Rows from block 9 of a small image diffusion model, named by matrix and row number. Rows with one number belong to one neuron. Each number is 500 + 50 x the weight over its row's rms, rounded and kept within 0 to 999. All counts start at 0. Numbers have three digits each.
Before each neuron's rows are labels from the 100 images, of 14976 (inputs lightly noised), where the neuron reaches its highest value: "strongest on" is what is common among them; "patch colour" is the nearest of a few named colours to the mean colour under the peak. Only what is clearly more common there than usual is listed. The data: stained colorectal tissue patches (NCT-CRC-HE-100K).
# fc1: MLP up (model.blocks.9.mlp.fc1.weight, 1280x320), inputs 0-63
# fc2: MLP down (model.blocks.9.mlp.fc2.weight, 320x1280, transposed), outputs 0-63

strongest on: tissue: smooth muscle
patch colour: pink
fc1.683:513429430465479560579510526527506485512469431452467520487464527548425651566548428465439415433513536478470561441454510492524674510525493560421470496453516488495460493581589477476515511564512544
fc2.683:477477446399441550528437536535490456461560498523581429493520377550447497471546526520591482526542522534508491499466453557532486524452520487444500549551400509456558483539560417567488436515528588

strongest on: tissue: smooth muscle
patch colour: brown
fc1.269:514504502484431584506422423549546479511487494539444461519538437519467324417518443494644559565428447479522511570509515539497583451492507519416512528500452484493498451421539463554449521460489529
fc2.269:454522477491441530489549501499440572477467447430519459470519452493532564536487521446429402516516518468552467477542424366460428504429439493484506458560483561468479456515569491525556531440472543

strongest on: tissue: adipose tissue
patch colour: white
fc1.685:531447446428540407611433475471502443473523441526425490540476503624479484500466521523483428441460512590508468446486438509514612560545548494488500495549500457448458586495479477519617535485390505
fc2.685:434519501462464491490508453484504462455500543497533471510455371526557489432588560493535502508499465538540463438492475506496460453440474528404492478486437476552509562469504492510534445511438526

strongest on: tissue: smooth muscle
patch colour: pink
fc1.78:513539514466466408600461581531531467496457442504488519407440470552617622602470513446472518447545500538533543487519389482498517572505539515480505419477505560529448500440407474418487501470467580
fc2.78:477482485489427530470598621423432558440431376512511531485432477556519539553456514436457518395448515502548492413567460454458497380519503576443523578537491536466518553486514493460418527541500595

strongest on: tissue: smooth muscle
patch colour: pink
fc1.659:424522481495436581534432590555477537472534511550461538495477456469356489476506529416508494446397558529538619581488558557523524532481481538504475480544496479561428447495445502466530522515482457
fc2.659:585468447498622405463500445557543450563526560522493415524423492523605527426449410463538537513551499429468428455488518475508511481550542466379446578457535482466524528522514452486533462537552479

strongest on: tissue: lymphocytes
patch colour: grey
fc1.635:546454520468457499527440406496474488477547484615522627533468583473535480516519546479530501436434536504557598505506476489527579482416486574560560523459448481489452448548531501455586436414541476
fc2.635:501543455481462494396564617530515513499512553439449377479490453472496513463476456375487590538523450451431403521485502484497442509580522370427510480528569526424530550489461451523474482528479506

strongest on: tissue: smooth muscle
patch colour: pink
fc1.330:482460510436469500574544460609504455456515538554477410584435457469456494475464489489540454454526573625544492451526462459537569602545461520487582475443484400445455484590433469459546502505498532
fc2.330:519436431539621541495521594530548542504576505567486524518487470472466508507510520552563521443494549493528472555505548511550470431441538526444525603446533501530514478541507477471498479571570546

strongest on: tissue: lymphocytes
patch colour: brown
fc1.467:488496556436547488455406446523615428531536472550362458488519525503406476517426488475506496454519521482453484479487557482480554549577499446442533556560495580401552549477420463437480513508554416
fc2.467:511470527454430419477505537457561492510543451514513503530554453536390485520442541472584506463353515493461495515506548511507518506580477514416613563545429562446467490529484507418511558520480502

strongest on: tissue: adipose tissue
patch colour: white
fc1.721:472531525395511447543499518615554404534556428516505473425469479502541522528484531422587543425527554549471560500496461498499521514556490498439482499491605447436452475543425489524489518456398476
fc2.721:455553448533445514443473465525537432443535648527488374426439378433537482410562499502599544544405497449534559437518476583580416463522499408486508405471447472473462554489397413512550518548457559

strongest on: tissue: cancer-associated stroma
patch colour: pink
fc1.130:498476492463583546555536400531536430457491510503464474459563424504437495543412498540475452477407489467616469533433408603515505466557500573472573441481493487566451574441445451553567454508475525
fc2.130:518474515484505454563460509396468395467516459502487595510463508595534520556517586479465522513561460516442572458550533468484566475505511486520439488481439599516468536535479561503446546507364540

strongest on: tissue: lymphocytes
patch colour: brown
fc1.626:501445501455565427484527508517511464430497580465563420502514473530498520474510530447518437466560477504508514469494521520496529459483473491431504520460382464452485519477530489490525444360436463
fc2.626:451453497495529515470529463474605487548540558430531408517503443490458600471441542449496472493527460467432566500539420565537429504526494552555612474526496526440453470473546562557505465437497453

strongest on: tissue: lymphocytes
patch colour: brown
fc1.225:492481473455471454519528609545487473519480505478518432499481462563504492486371472473532514511515554506481473485499481566498515527501428511388550511454385454463474548474350480484539450519496573
fc2.225:512515425498519460430591507571479453557430548471515358511558548454463541469483543517385472459464460475572562563542552540513436426547533556561398498527570481567561585497551513479601460565474531

strongest on: tissue: lymphocytes
patch colour: grey; brown
fc1.621:498408396430452550360471571577576469544538439550537529397542575533448447531478510429452393500471539465506458489573473519545541585540572473508492526467461482564460510410395488465500487404422637
fc2.621:504488542552451432497515576463469468470515463469477534492556552527556412496389523553644429479405470407498535547537500421513535532565451618559481554457531539497560446496540391551462508556498419

strongest on: tissue: adipose tissue
patch colour: white
fc1.116:485450501426526499524454484474483428456503480617471545541519483564433553541422507463545470447446649459454544431541473608504533512538567519462532598447495510453463567476561474437479480463414547
fc2.116:498554581526407482502537539578535514577550520424542330438495458447626453436565518436492495509503433514605460594436491453540484534491394494502494416584506485522494460585408481535529530531533460

strongest on: tissue: lymphocytes
patch colour: brown
fc1.391:473513513455410530566516506516480494605528500499542481548545523502524431423527527516541526487422509514497493441477414572440474419455516490406535488498498473439484415537440458387528457502450546
fc2.391:485482486510568506543442494468444489498503467519536512499402406531533470571485590559497478561473485500547543532472674479533555552585510510568593605532470490526571644462527488564469491538532474

strongest on: tissue: lymphocytes
patch colour: brown
fc1.255:537467512450372534443476506453449468463540479517527519515491495456516441585452455505494466517536564433605411429454448535490477495567513403425570533477492484483504396397509449515532459443466620
fc2.255:557521442516519571433542459497481509472495417456462522474502520447525460523437562474478423515437571561498457418413557443458450552504551501507442600526533529463495496491490468518443519468431558

strongest on: tissue: debris
patch colour: brown
fc1.495:497454520428434493423491398608509476473527451550441403517425484580498589516553514523548437508484503535494460480487414578510537536497583581512556335443375443493516495473476457491587461453539557
fc2.495:423471511434541521471563397489621467460467551497449375494465543569438540482537445527594607571543510534476422448471513497503438507533537529492547493514530519459481517473456507507514506540533439

strongest on: tissue: normal colon mucosa
patch colour: brown
fc1.231:396482437515483486413510424444540515516477498556496530496605461525558540474430603422592539527443545521565528496528443536507594532512523512439565422486506457465436416540482512508471456448528597
fc2.231:475561475407473481560528536583545457427487509480551511424452524451470511505520452603426438486441502522546521450532470452538473359496491456560469521494521527525489535480556461486560592425562488

strongest on: tissue: adipose tissue
patch colour: white
fc1.62:527435530470475489541484525636559509409509509519493438514497467564541507548437529487490479460522517549536493466541535527478539518528449507503566511466454432469455460552446501490538524535505482
fc2.62:498452513451496563433478538556463457477473585544546491529553397459449490540507562426547523480458502534479523360542494558528440467453525474506570489531473447487477530521544545513516528480543562

strongest on: tissue: smooth muscle
patch colour: pink
fc1.179:504496527482433447598456499585478500476540452553458440429490462562606575576460544498505442467482558477509602554511491529513583566463539528545474501421486539493437516493400516433554457576471516
fc2.179:510468515520441502417502413414556391442460495529430475435452536516521485515425574530605456493551516578521488456546551420518543436595478446506540561507525564410480518422416507563462491566560475

strongest on: tissue: smooth muscle
patch colour: brown
fc1.270:521440479382525543510494440466523417443580499508479545431484537616500535511606516522556550433442545608491460512422425537553552550585540469422541447439487522410478472635556429550553475479466548
fc2.270:571471428468601533510464392540398480462494584620464545448515468530501442487542529569611475492460514534553533510472395513502486407501495512527588413472431472625422507554398499485561466510468586

strongest on: tissue: smooth muscle
patch colour: white
fc1.85:482466514393440529467544584514514474447487448460461548499575462606464568558613562464525414490477532629538492535527481506489561568487493562515454521457514435460414512581542522390433571468477431
fc2.85:494546522439452504449455550397564468423539543527526472509552480547370555465594419546542508482526468455511586463490409534428448503539505668449529530492489494472473536541594523487574498403544446

strongest on: tissue: lymphocytes
patch colour: brown
fc1.101:527468536396437594485502506447416385462496480509511530460477516530455592494550509452587476349472500470536392477469516559477515590598484540538575407417552500522490408447500479513518483422547526
fc2.101:534521531430470486448477474507514457388501521589566461432537468542424537470448461518545537478391520472575549581465513531514470538546485540534643452493467452527449446502494455497575431477596506

strongest on: tissue: lymphocytes
patch colour: brown
fc1.433:497482435425442490408573478518416478455480496531545469410406440547500482494483477502546498488532510531492498569464455537476526551497581453492503519464363401438515446449522516514486491508458419
fc2.433:579516542571483490539483505396414489474534488547506593565484475509407506493519554465447528553429485500501518449546443492526475531524450449461588537510518543499433413444411507478522492476458555

strongest on: tissue: smooth muscle
patch colour: pink
fc1.149:514500505442462477474500524562487519476514532499472461461528529539483465454411604404509396488495510554499492480411493474489512503505468398628527444454476458562471479607467496458460500308440500
fc2.149:489534478468487458355566466474424536522500508579485526447578490411473472387558540579433495530445532472478522528413551520457505576477501435532628562565520541582435505453419517425504495523410473

strongest on: tissue: normal colon mucosa
patch colour: brown
fc1.353:492517457451561425493441452573507533495497505466460493467500496523497532495557616479537480492490493483451529490501394506506576548557567388518485476450434394452462573440419480476508540436441440
fc2.353:458437497486513478466464382453486455535537476440552528571445497470543532494525492431396465514561474419568387530499572543464510611538607519533406503458559395481505442422564482499465497561500441

strongest on: tissue: lymphocytes
patch colour: grey; brown
fc1.512:469446479465551534472436447450434482452548522518540517646521483478523495491512486505550510501477537556494446485584522551591479461506583474497592353509541607519535518516439452482584507489462545
fc2.512:514555563505459515494509513501571519510488514470464477347428519555539475519507500464429551533577432451505531535416465486503458503462432487491409594443437373491552449483530578484471505596549436

strongest on: tissue: smooth muscle
patch colour: brown
fc1.502:492415540394529427469505610594530417471582538517499464510481458547506619550499444523471360458528511538541508463374504502533458535571458457458607485545466492511472433546451456440485460396390528
fc2.502:530475563455520489509515546506515570460566557548514417537530412434541476498509437448543448462398587433521512491488420473443485560494482495555635502496484497520507527425475450460507421522484575

strongest on: tissue: smooth muscle
patch colour: grey; brown
fc1.41:512498537418506524482500490516489490466489429515515445436458498560541580526499570525489551460516483489517492512511448510479551571544563491506557460458398407546412498427520519472514506538438618
fc2.41:517491518545544574584486551506457519474515436563537591440504513462448468499461559517543591468446527545566562576530548431517469434469520442421587495448454429524507476481581452438516468528547514

strongest on: tissue: lymphocytes
patch colour: brown
fc1.74:460427615405513465456472495547501402496564522577456398498485466529484536514467466522525491455565544525530535484498406543499519510540515571555460495441424542430488508519499474513590483435533460
fc2.74:488474496502487484488479442504463473472409509523437503436505516522523606459450517528509573491430482472463575473499414546473522472524501576610589516448563480494475569586484498538455556462542560

strongest on: tissue: lymphocytes
patch colour: brown
fc1.644:455482604490485405488502565494428428494497565433588495481459485529572479504476522489482483447525539577510578421519505536455508593515519597614513532526495476454502505385575473537455506397522515
fc2.644:594470462504518499536531505465460434444453495488471488536545448496501536595508563412544517497467531477431545516532521523552521520528497493528527480502464427531442474438498451472467471559463522

strongest on: tissue: lymphocytes
patch colour: brown
fc1.665:541473440404515468521491513512469418541580551561494486510558420498516558478552500447641444459495558517515463414494478551487514524553506589446596518536509558433470437416424455464511380411508405
fc2.665:412450514502514511400434494479417521475439542556508554449499562507432468393454487461661498435433518554531476493519484591511565569485510468438495470436501543499424581527403424434511474381491495

strongest on: tissue: adipose tissue; tissue: smooth muscle
patch colour: white
fc1.454:512446500421530466555475494608558471415541524470370460420479551571510541546497596506474355437551532444523526533467511522508619516488490577492505424445476511459419467507463458535457460533472536
fc2.454:455439418413496530446507469563447481459563586514502491484519449515520487454516536524494458511437537527501552558466450568609516489499538537532559414441391428531454563451499438459556423549560556

strongest on: tissue: lymphocytes
patch colour: brown
fc1.277:551498439482482459448489492452485485499512582520495376521534470486437415415567585437550367468504529520498547474517469470485544522502548486483619471470464481452464470565580496481445474478406529
fc2.277:585493522546520539486520490492503522591509531429514541553535485439591505522469537476469517529482518515503499418505397437497533511512537542417543524459463546531504459523450515616605410515504494

strongest on: tissue: smooth muscle
patch colour: pink
fc1.34:485493519421455505524482518526505420531477441557551579404538569530509579529558483460458512485510550624497527387488485517453538518481542491471513553435548457448417481590576485450554515364451498
fc2.34:497463524436446466523448456545524484498477522622546485396553473583507489486454461498529535462520585490564566426447454444458536451508576518516573517467486464576428444503565441471589517415434541

strongest on: tissue: cancer-associated stroma
patch colour: pink
fc1.729:539483550487479478475437464552524485485552534484510466604585425483402502559527463444566419424458526518595398484623405520579554543497536638503497487507438410463529471479504487539550523577561501
fc2.729:525504440521450555547507457489462450563521512504463491416353521580624526463400565477546572538528492492485539575482499509546476407524507430575532492498559493508449523544500512519426478450526469

strongest on: tissue: debris
patch colour: grey
fc1.280:493475632439469521622433443427525496618504510577519427437537490546554491490641608382528527450547516481516571403466541469457433501473505538532504523450512429524415533534491532457485424379467514
fc2.280:519581470448515488409480522576417511398521572475487556449492560439513484453364464482412479535493434450430451533536490490493566435517588497501510489443364517515511509481508513515442423496485505

strongest on: tissue: adipose tissue; tissue: smooth muscle
patch colour: white
fc1.652:488484503444515543571493549635512508477543497557445512501499552573453514559473497507505492527489511573444487492489441484486546467490537477522536547494529415438483571602468557427547520427549495
fc2.652:427393423330478515473475487510490471492534464547477476487508448552487491550449481552476538560435545508590447436539510570540471482496454566509522441485477468544447471550470454493562413472482593

strongest on: tissue: tumour epithelium
patch colour: brown
fc1.574:526494514393456464449520460466476390529477548499496485466465495489470523589528448421554543491549526468519463586495390469512471500568530595413526389442506487449476452512512449493451547488473486
fc2.574:441437491443548534358497470512534541460483493540489507455507443490466395484427465500582527473426460454573518488474475534523456491533535622438482409447559493471415561547398448459425510467525553

strongest on: tissue: lymphocytes
patch colour: brown
fc1.135:434482516484545410527455469526487446487524504529471468510511479513628584540539585455625502474566484490452499536493566488459498503439494456473480384427498461465474542411410506426521392322454487
fc2.135:499515466482472538470525611524507541502536508496532506482471398465430384478499442540322490586396512543504557485507412541489473504492508500418469555507462450529506466436565501556475576580571544

strongest on: tissue: cancer-associated stroma
patch colour: pink
fc1.347:548523486503506478443493339617577478482523473561493494529469447497519505517545549484633528452505508515590525485538423604514529458533476585461542416466489549484493492415512469453518497584474577
fc2.347:507469567440452559589458701494417541478526513470494514461544461516469474473469490541428458494510490481476467530525554430491590542409542382522450591533499458540572504534507558590436465410435437

strongest on: tissue: cancer-associated stroma; tissue: smooth muscle
patch colour: pink
fc1.716:489437456522508473590492579500507476499532529554396427445587423523558447478449576502463577426530505439530512489501561492545491519454487546627526481525502576544474545476505507510417452615434486
fc2.716:432637519440470533482538396446506514502444525451552502584458493523516488508518401543526383568537641503519424491507481503546463573541519491438523451463462483460500398478619478450531526474566548

strongest on: tissue: lymphocytes
patch colour: brown
fc1.181:486423461473520434421477371540520467528489606534521413464519520464503456482542493487554532450477496519506473455421514530472566481465488525421550454507467495455548584453523485423414516562432532
fc2.181:523509572555461558460450639546558548443532396488486553504450497481467509474508522498471473475483463417518544536541518523497512454559513443534477568501432518484524390574509534543560520439577490

strongest on: tissue: smooth muscle
patch colour: pink
fc1.303:502494569439468400604507528483505438491519445476464437491375407548473575556425516482449422527438567511560435449467434530571454504509507565448476437446534538479391473555477448488511454461480492
fc2.303:519507496528455516520479491497615512531580553531576553543541525499535431569601529533511477600547544555538449452585515507515539580510478595462536548550442523462425414484554481471582553470458520

strongest on: tissue: normal colon mucosa
patch colour: brown
fc1.547:509450572427498390450448552503451485455481470481493475469528415498487496477505538560559507516465569565498536439411487477453608499489466483464568530488422446487471483488494542503509468546508477
fc2.547:533501564444432445540488483651483526425429517581517526439533403451414547536517470560406608396468496472553494593454513605500482438459502446471481468456562435543546455448550498551505479549530441

strongest on: tissue: lymphocytes
patch colour: grey; brown
fc1.529:448500546453499605538536493567471443556565518486542305485493416525477465517555504453544464502516493467525588452507425568532421616513553507472450550522425415486470472470553435414540430574566560
fc2.529:512517476580457455474405522469536503440519517590456536503589485447537571488456540565497578511473460517465460545453577518513563486505477443464586429471486570529553554476415514526537526421481445

strongest on: tissue: smooth muscle
patch colour: pink
fc1.755:516471509453541441600537521544455422485519400450508535549430471487511498516548517495447438471479537589525449456520479504570593533564489551438518422558556573490414455534460431539485512417430568
fc2.755:514507450497507467460534499579480524511569502531435457591556439442464478504544582522526433470460531521511571523494521504503469565499530493515600509591427491509497544460397401503492519432459557

strongest on: tissue: normal colon mucosa; tissue: lymphocytes
patch colour: brown
fc1.357:490444492456466462455506497536451497463525471517433501524402453459510580505561522572628510487542478467556549482449479477466568400504447457390602532505449464537536512443446502494612541511493499
fc2.357:522512595551570517532546446485442505489450468524508613507602525423508535547518500449556449426502575470481518480484531522466504555454530599557482446396621411547517483434438523494403535519484598

strongest on: tissue: normal colon mucosa
patch colour: brown
fc1.1:540532482478432365448554535560474441483494372569467468457422482520545555508465536484555398443475552544558518502408426457508485561520491570507564427460507460541470486424452496502494575426396603
fc2.1:480546419461524504450563492537570564464568532472495507474506478484498480504547529556501401558479462518480559454549399469551492419564527568553489594559575505587471430533516491452507507530525601