From a checkpoint of a small image diffusion model.
Data: trained on stained colorectal tissue patches (NCT-CRC-HE-100K), 90422 training examples, 6.2 epochs.
Rows from block 9 of a small image diffusion model, named by matrix and row number. Rows with one number belong to one neuron. Each number is 500 + 25 x the weight over its row's rms, rounded and kept within 0 to 999. All counts start at 0. Numbers have three digits each.
After each neuron's rows are labels from the 100 images, of 14976 (inputs lightly noised), where the neuron reaches its highest value: "strongest on" is what is common among them; "colour at peak" is the nearest of a few named colours to the mean colour under the peak. Only what is clearly more common there than usual is listed. The data: stained colorectal tissue patches (NCT-CRC-HE-100K).
# fc1: MLP up (model.blocks.9.mlp.fc1.weight, 1280x320), inputs 256-319
# fc2: MLP down (model.blocks.9.mlp.fc2.weight, 320x1280, transposed), outputs 256-319

fc1.600:511479479508505462501535499552485504534538469471509458501506505520501510498477464484542491503518516523487485491500496464500515509509482506545484513496521492500517497554482532508511525527491511
fc2.600:526530487508446517514447500565500514484535541465517476495502476530484532468485512506537504503500518496464456531510524443524537506505522510507490490532531502489530501558472499497495514518521476
strongest on: tissue: smooth muscle
colour at peak: brown

fc1.408:500470507527519519528481480493495452483537497483536533501481468509506485461467456486478538472491521506487439487504520476540515521478493505480480504524541498462523498505489493478528543513514459
fc2.408:528490490510489486489490484526458503495492491509535476535502486436475508524505543496529436528529516502495537537509511498483498499494503522481471511494489500529483497516474501533465487505481563
strongest on: tissue: lymphocytes
colour at peak: grey

fc1.374:505523508526520499539492470539527499505488508535508508488526488527468542473498502494517527496493500490499506486471514479522520514467524453495504510511485499486514515477519540520488529486480550
fc2.374:512507504517518553497514484485542515465480467485544517491459490497464511504542520464471486492518508505510509499509508470539511520453527435494514488535536531493521491487502519494470542510503518
strongest on: tissue: normal colon mucosa
colour at peak: brown

fc1.363:480518465521519477501506510491509474481481494512482480484488520532517499501519509488480527503479500539486535521497502500524504507501509472478509504499497513493491510518474526459518543504521520
fc2.363:474499495450497482505509488461536452496460487508487496539495489511528502485538528479499486470530511520459518480506501488511534493507522473484519488507482496509540550494510480491499521460486447
strongest on: tissue: smooth muscle
colour at peak: pink

fc1.538:534494508519538465540506511491483476515497485518514525554503501491491516494488543552506470484536512517476537508511495493528512541483537513512462494497489484530524485507507514516514506486481484
fc2.538:565516525516553509515493508518514506490505510492545471510506471493504566528504517509487475512533523475481492483466533521546533514539456507513492495512533479535484495454470496469494566517491506
strongest on: tissue: normal colon mucosa
colour at peak: brown

fc1.357:504464497503493490499509494548502485482517469489559477474489501504481488536495492486501483492510524508507505505532524536493527497500475485482489484485479497491496472545460496556509517539490514
fc2.357:493513522500487517536486500497516477510524482488472490452505456503483518478470524483506522484488515516462469509471523494495489511526476499486489509495532526493510555527499491496501516484509474
strongest on: tissue: normal colon mucosa; tissue: lymphocytes
colour at peak: brown

fc1.188:516521502497514440517503489547436513503490466505541512487481470525476495495489500502531420520506523569465502511465512475520516510453494530475499545519542499543494489503503516520528477484478459
fc2.188:556480517507507459531528474574487491501496497510534489472524501473472478546494481531499510505532504526485506503452520489509508510479485527498508499539542489533529534488456524508504499500527474
strongest on: tissue: smooth muscle
colour at peak: pink

fc1.574:519478498527540476500550487536540488527480456500525565505506526520464508536474479533503454485533493512483458490498484514506491482502519494477477498477515478498503493522477491494542502500506480
fc2.574:495508473501513481496523520515563507526525474499535474515488530503500486507530491523513528459562514454477519515506517508534542509488436507538439519484500474530500533497452488473469508470528498
strongest on: tissue: tumour epithelium
colour at peak: brown

fc1.454:466488470513492551521498505505489496502454507530503495507520494519499493525519485498503489478495524494484464522522491519495511560470496539523514458487487524474515493531535539480495514492519554
fc2.454:513480513514490522510520522543485486505457509513559449474526496495477498510452508506506511496512507497496478518491496489522483514482486502543506510511495504500505526500474517514497535477509514
strongest on: tissue: adipose tissue; tissue: smooth muscle
colour at peak: white

fc1.729:510508480533486451512504511488426484522479510498521525513508514475510476498466532487512499480514484514471507520496502471521510499493509529502482471502522486544522517508543482458532533469510512
fc2.729:507497543489505538519498497500552512476523518480501464506522483524473526453500466476473483562504515479508463510477495519515497471496494484514457531501529478445496505452459477516482473499492494
strongest on: tissue: cancer-associated stroma
colour at peak: pink

fc1.449:511475516506494501473527486510483461514516479462509547515486494512543530512481545524504558545495541470500490527511529550529511494507491520497527475494521476513533500496508480530510539468535518
fc2.449:498491487492529480495455520494495519504508461487514468543494492531464536483507455497513503444504453513506507484484491447490539506497491517456492504540522474510557484559508485451525481525510507
strongest on: tissue: debris; tissue: lymphocytes
colour at peak: grey; brown

fc1.624:501499527520519552502548502518517479498497531458522491496508507515521490536561485517510490498540521517488519521506525487491528494439519503503470485523512494468490545500493478490499476504503512
fc2.624:491517491482492451493486504511469502452535511512517505491493496459464502506467522511494481507481468477539487549518518509498494500596476524477502568508504496535523490477517491493511483523513474
strongest on: tissue: smooth muscle
colour at peak: pink

fc1.723:460521483508463518501535495488517491501543463470462510574510481492540493527526516515461515509519548521474434519531505487510492523480501453516510489503502531467509510500464501489501495524489470
fc2.723:484507502552509469469510500491508513541489497507527518516513464479518525501486467468454525518509527506506476496472546498552493526535493508536469502532553494495535506473504481483493522491489494
strongest on: tissue: smooth muscle
colour at peak: pink

fc1.716:497500501494454512528481519485507500545509494511522417488503502511570502478496562506497463493478556467485466499440511468535542491484505526506483523510484499494515561529509470496485511520469484
fc2.716:515532492488523473478484482516511494470507516491511548506476497469445514504497464505486554482525461512505515541547514500500514510505489458524505474512522456512464472465467529509522474508486504
strongest on: tissue: cancer-associated stroma; tissue: smooth muscle
colour at peak: pink

fc1.130:470496502495462531502565511507514508510516506489552540495513467484537494482496483489484475538505513529481533498484520458518515503457504512464436483520544497474481504469497470444489523441539494
fc2.130:482535509498480494469470463519466516549486484542475492489500500479533489453487547516487484501517529508518490539495496493511503500476512488562520551480510490510508504517488510537526519523486550
strongest on: tissue: cancer-associated stroma
colour at peak: pink

fc1.157:448516510523501472512492491482530511500499457490489473507476476472470500483543471514506482472493492507518527513464515485506494495503501532485529524489505505530502504519508501498549509477544476
fc2.157:465480474473513513505489512522517479498545490489526461480508496502496506495463486535509462521458491475518464486499540537555510504526508524465487474530451515532543484477495508508489543480513473
strongest on: tissue: smooth muscle
colour at peak: pink

fc1.581:467491493496492520554507500519529512505543501513516487500469488517479469540472453509486548514493443511489474487497496501520538487532509500520476553548450530514522501521477506506524489510501495
fc2.581:488515534499556468437503480492491475479473461513463531483534524487506501448459523483488482481519500507498523531503499522477511516475488489480543458525539494524498492470564521511510530470523478
strongest on: tissue: lymphocytes
colour at peak: brown; grey

fc1.685:518566488547482515506499469515491456522483500484488492501513508517514508457521473528514536519503551545507478523525503471521498490476507450505511491486512498522486510468536484528513498488457542
fc2.685:476564484489534527481511496510483490503480470510544498473508495481468466513490501488468519509535529478499487498490522559543520506509486483536539467572509510523549495459486503500487535519534529
strongest on: tissue: adipose tissue
colour at peak: white

fc1.62:529542550526475515497510499481491509483475506463471535528477493540467486508500455531479519517482543521494517501477514501515458532478455526502490502498549517494482488523479506489514478497487528
fc2.62:535516530519465455522511481487505474525470483485542534524464451520510436527469520513489528513493492478506510505512510544506465494491462494470475510512538495510544500499461516505471518498473502
strongest on: tissue: adipose tissue
colour at peak: white

fc1.1:499524456508470520496497501533485481526478475514567488508467502495496528517509495515510535539488505517495490522513486477523489515507482507486500517501480526500505509526498507538503494515477495
fc2.1:481502509493467515446435496472552492502565541510525497484465456498475503522519520507520547501545471473506512487521498479510506477543480469537504502535504468466538487477472484521490534522470478
strongest on: tissue: normal colon mucosa
colour at peak: brown

fc1.132:466546522502522455488586506537509503497458459501535524517479479517503490527496462487513523494507522525466448516498507464518550485502457454502470504513487475510505501511509527519489496549499503
fc2.132:478477517492491493502453502466474496467533498439515443525497513519512506448499555466505494470476500491513497485519479557495479509511535509495515510489525543492503491529545511505537502485499492
strongest on: tissue: debris
colour at peak: grey

fc1.721:485561511519512549552518478491501525530516507484462499520525517494498474507513501557549492505495491532497504531464490480507525475472526477507500469507486490509501534490470493523520510491464517
fc2.721:488480499522528498505537530543489465493514493504535486495500476510482500537463508458502507525541521458461475481496554487537525498543475486517500525552523497500538489494481496519534526495477494
strongest on: tissue: adipose tissue
colour at peak: white

fc1.561:484460477504481475503483487531492503523524481486519522504537484485505527533488486516523532508486544498495487490495523512497525510519480510472488550499489472524506503517464495531483534525510507
fc2.561:475463499480485514522470507486500539499563518537475512516484482494486494480532502508495496544506532481508469502533476466512499530507496480478463551517499518459529527458495455534478465476467505
strongest on: tissue: normal colon mucosa
colour at peak: brown

fc1.116:570528521550492508515474460473509501494542523522483471467503497466469540477525498534520510505500487538468515540491517493525495552494469526527507490491539464528515529499476483467511488526479489
fc2.116:430488487474507499478550539535477465517452490457515526523504526493494471569479509493485488500491535470531504517497493512478522464519526475489498513527470522485472464487507489519492529496541532
strongest on: tissue: adipose tissue
colour at peak: white

fc1.652:500502485483537536479496486507478509518540521459479573536540521503483528508523509545495484525481516484518507503552497529469503507469435558482523468474484555488503454495465521518457498514494505
fc2.652:522486526509504487467529502544488471533515488528548520533489488514507508487477512474539532547458505474496518504467516473525517479501497512490507535553537486505566491504491481476531521492485491
strongest on: tissue: adipose tissue; tissue: smooth muscle
colour at peak: white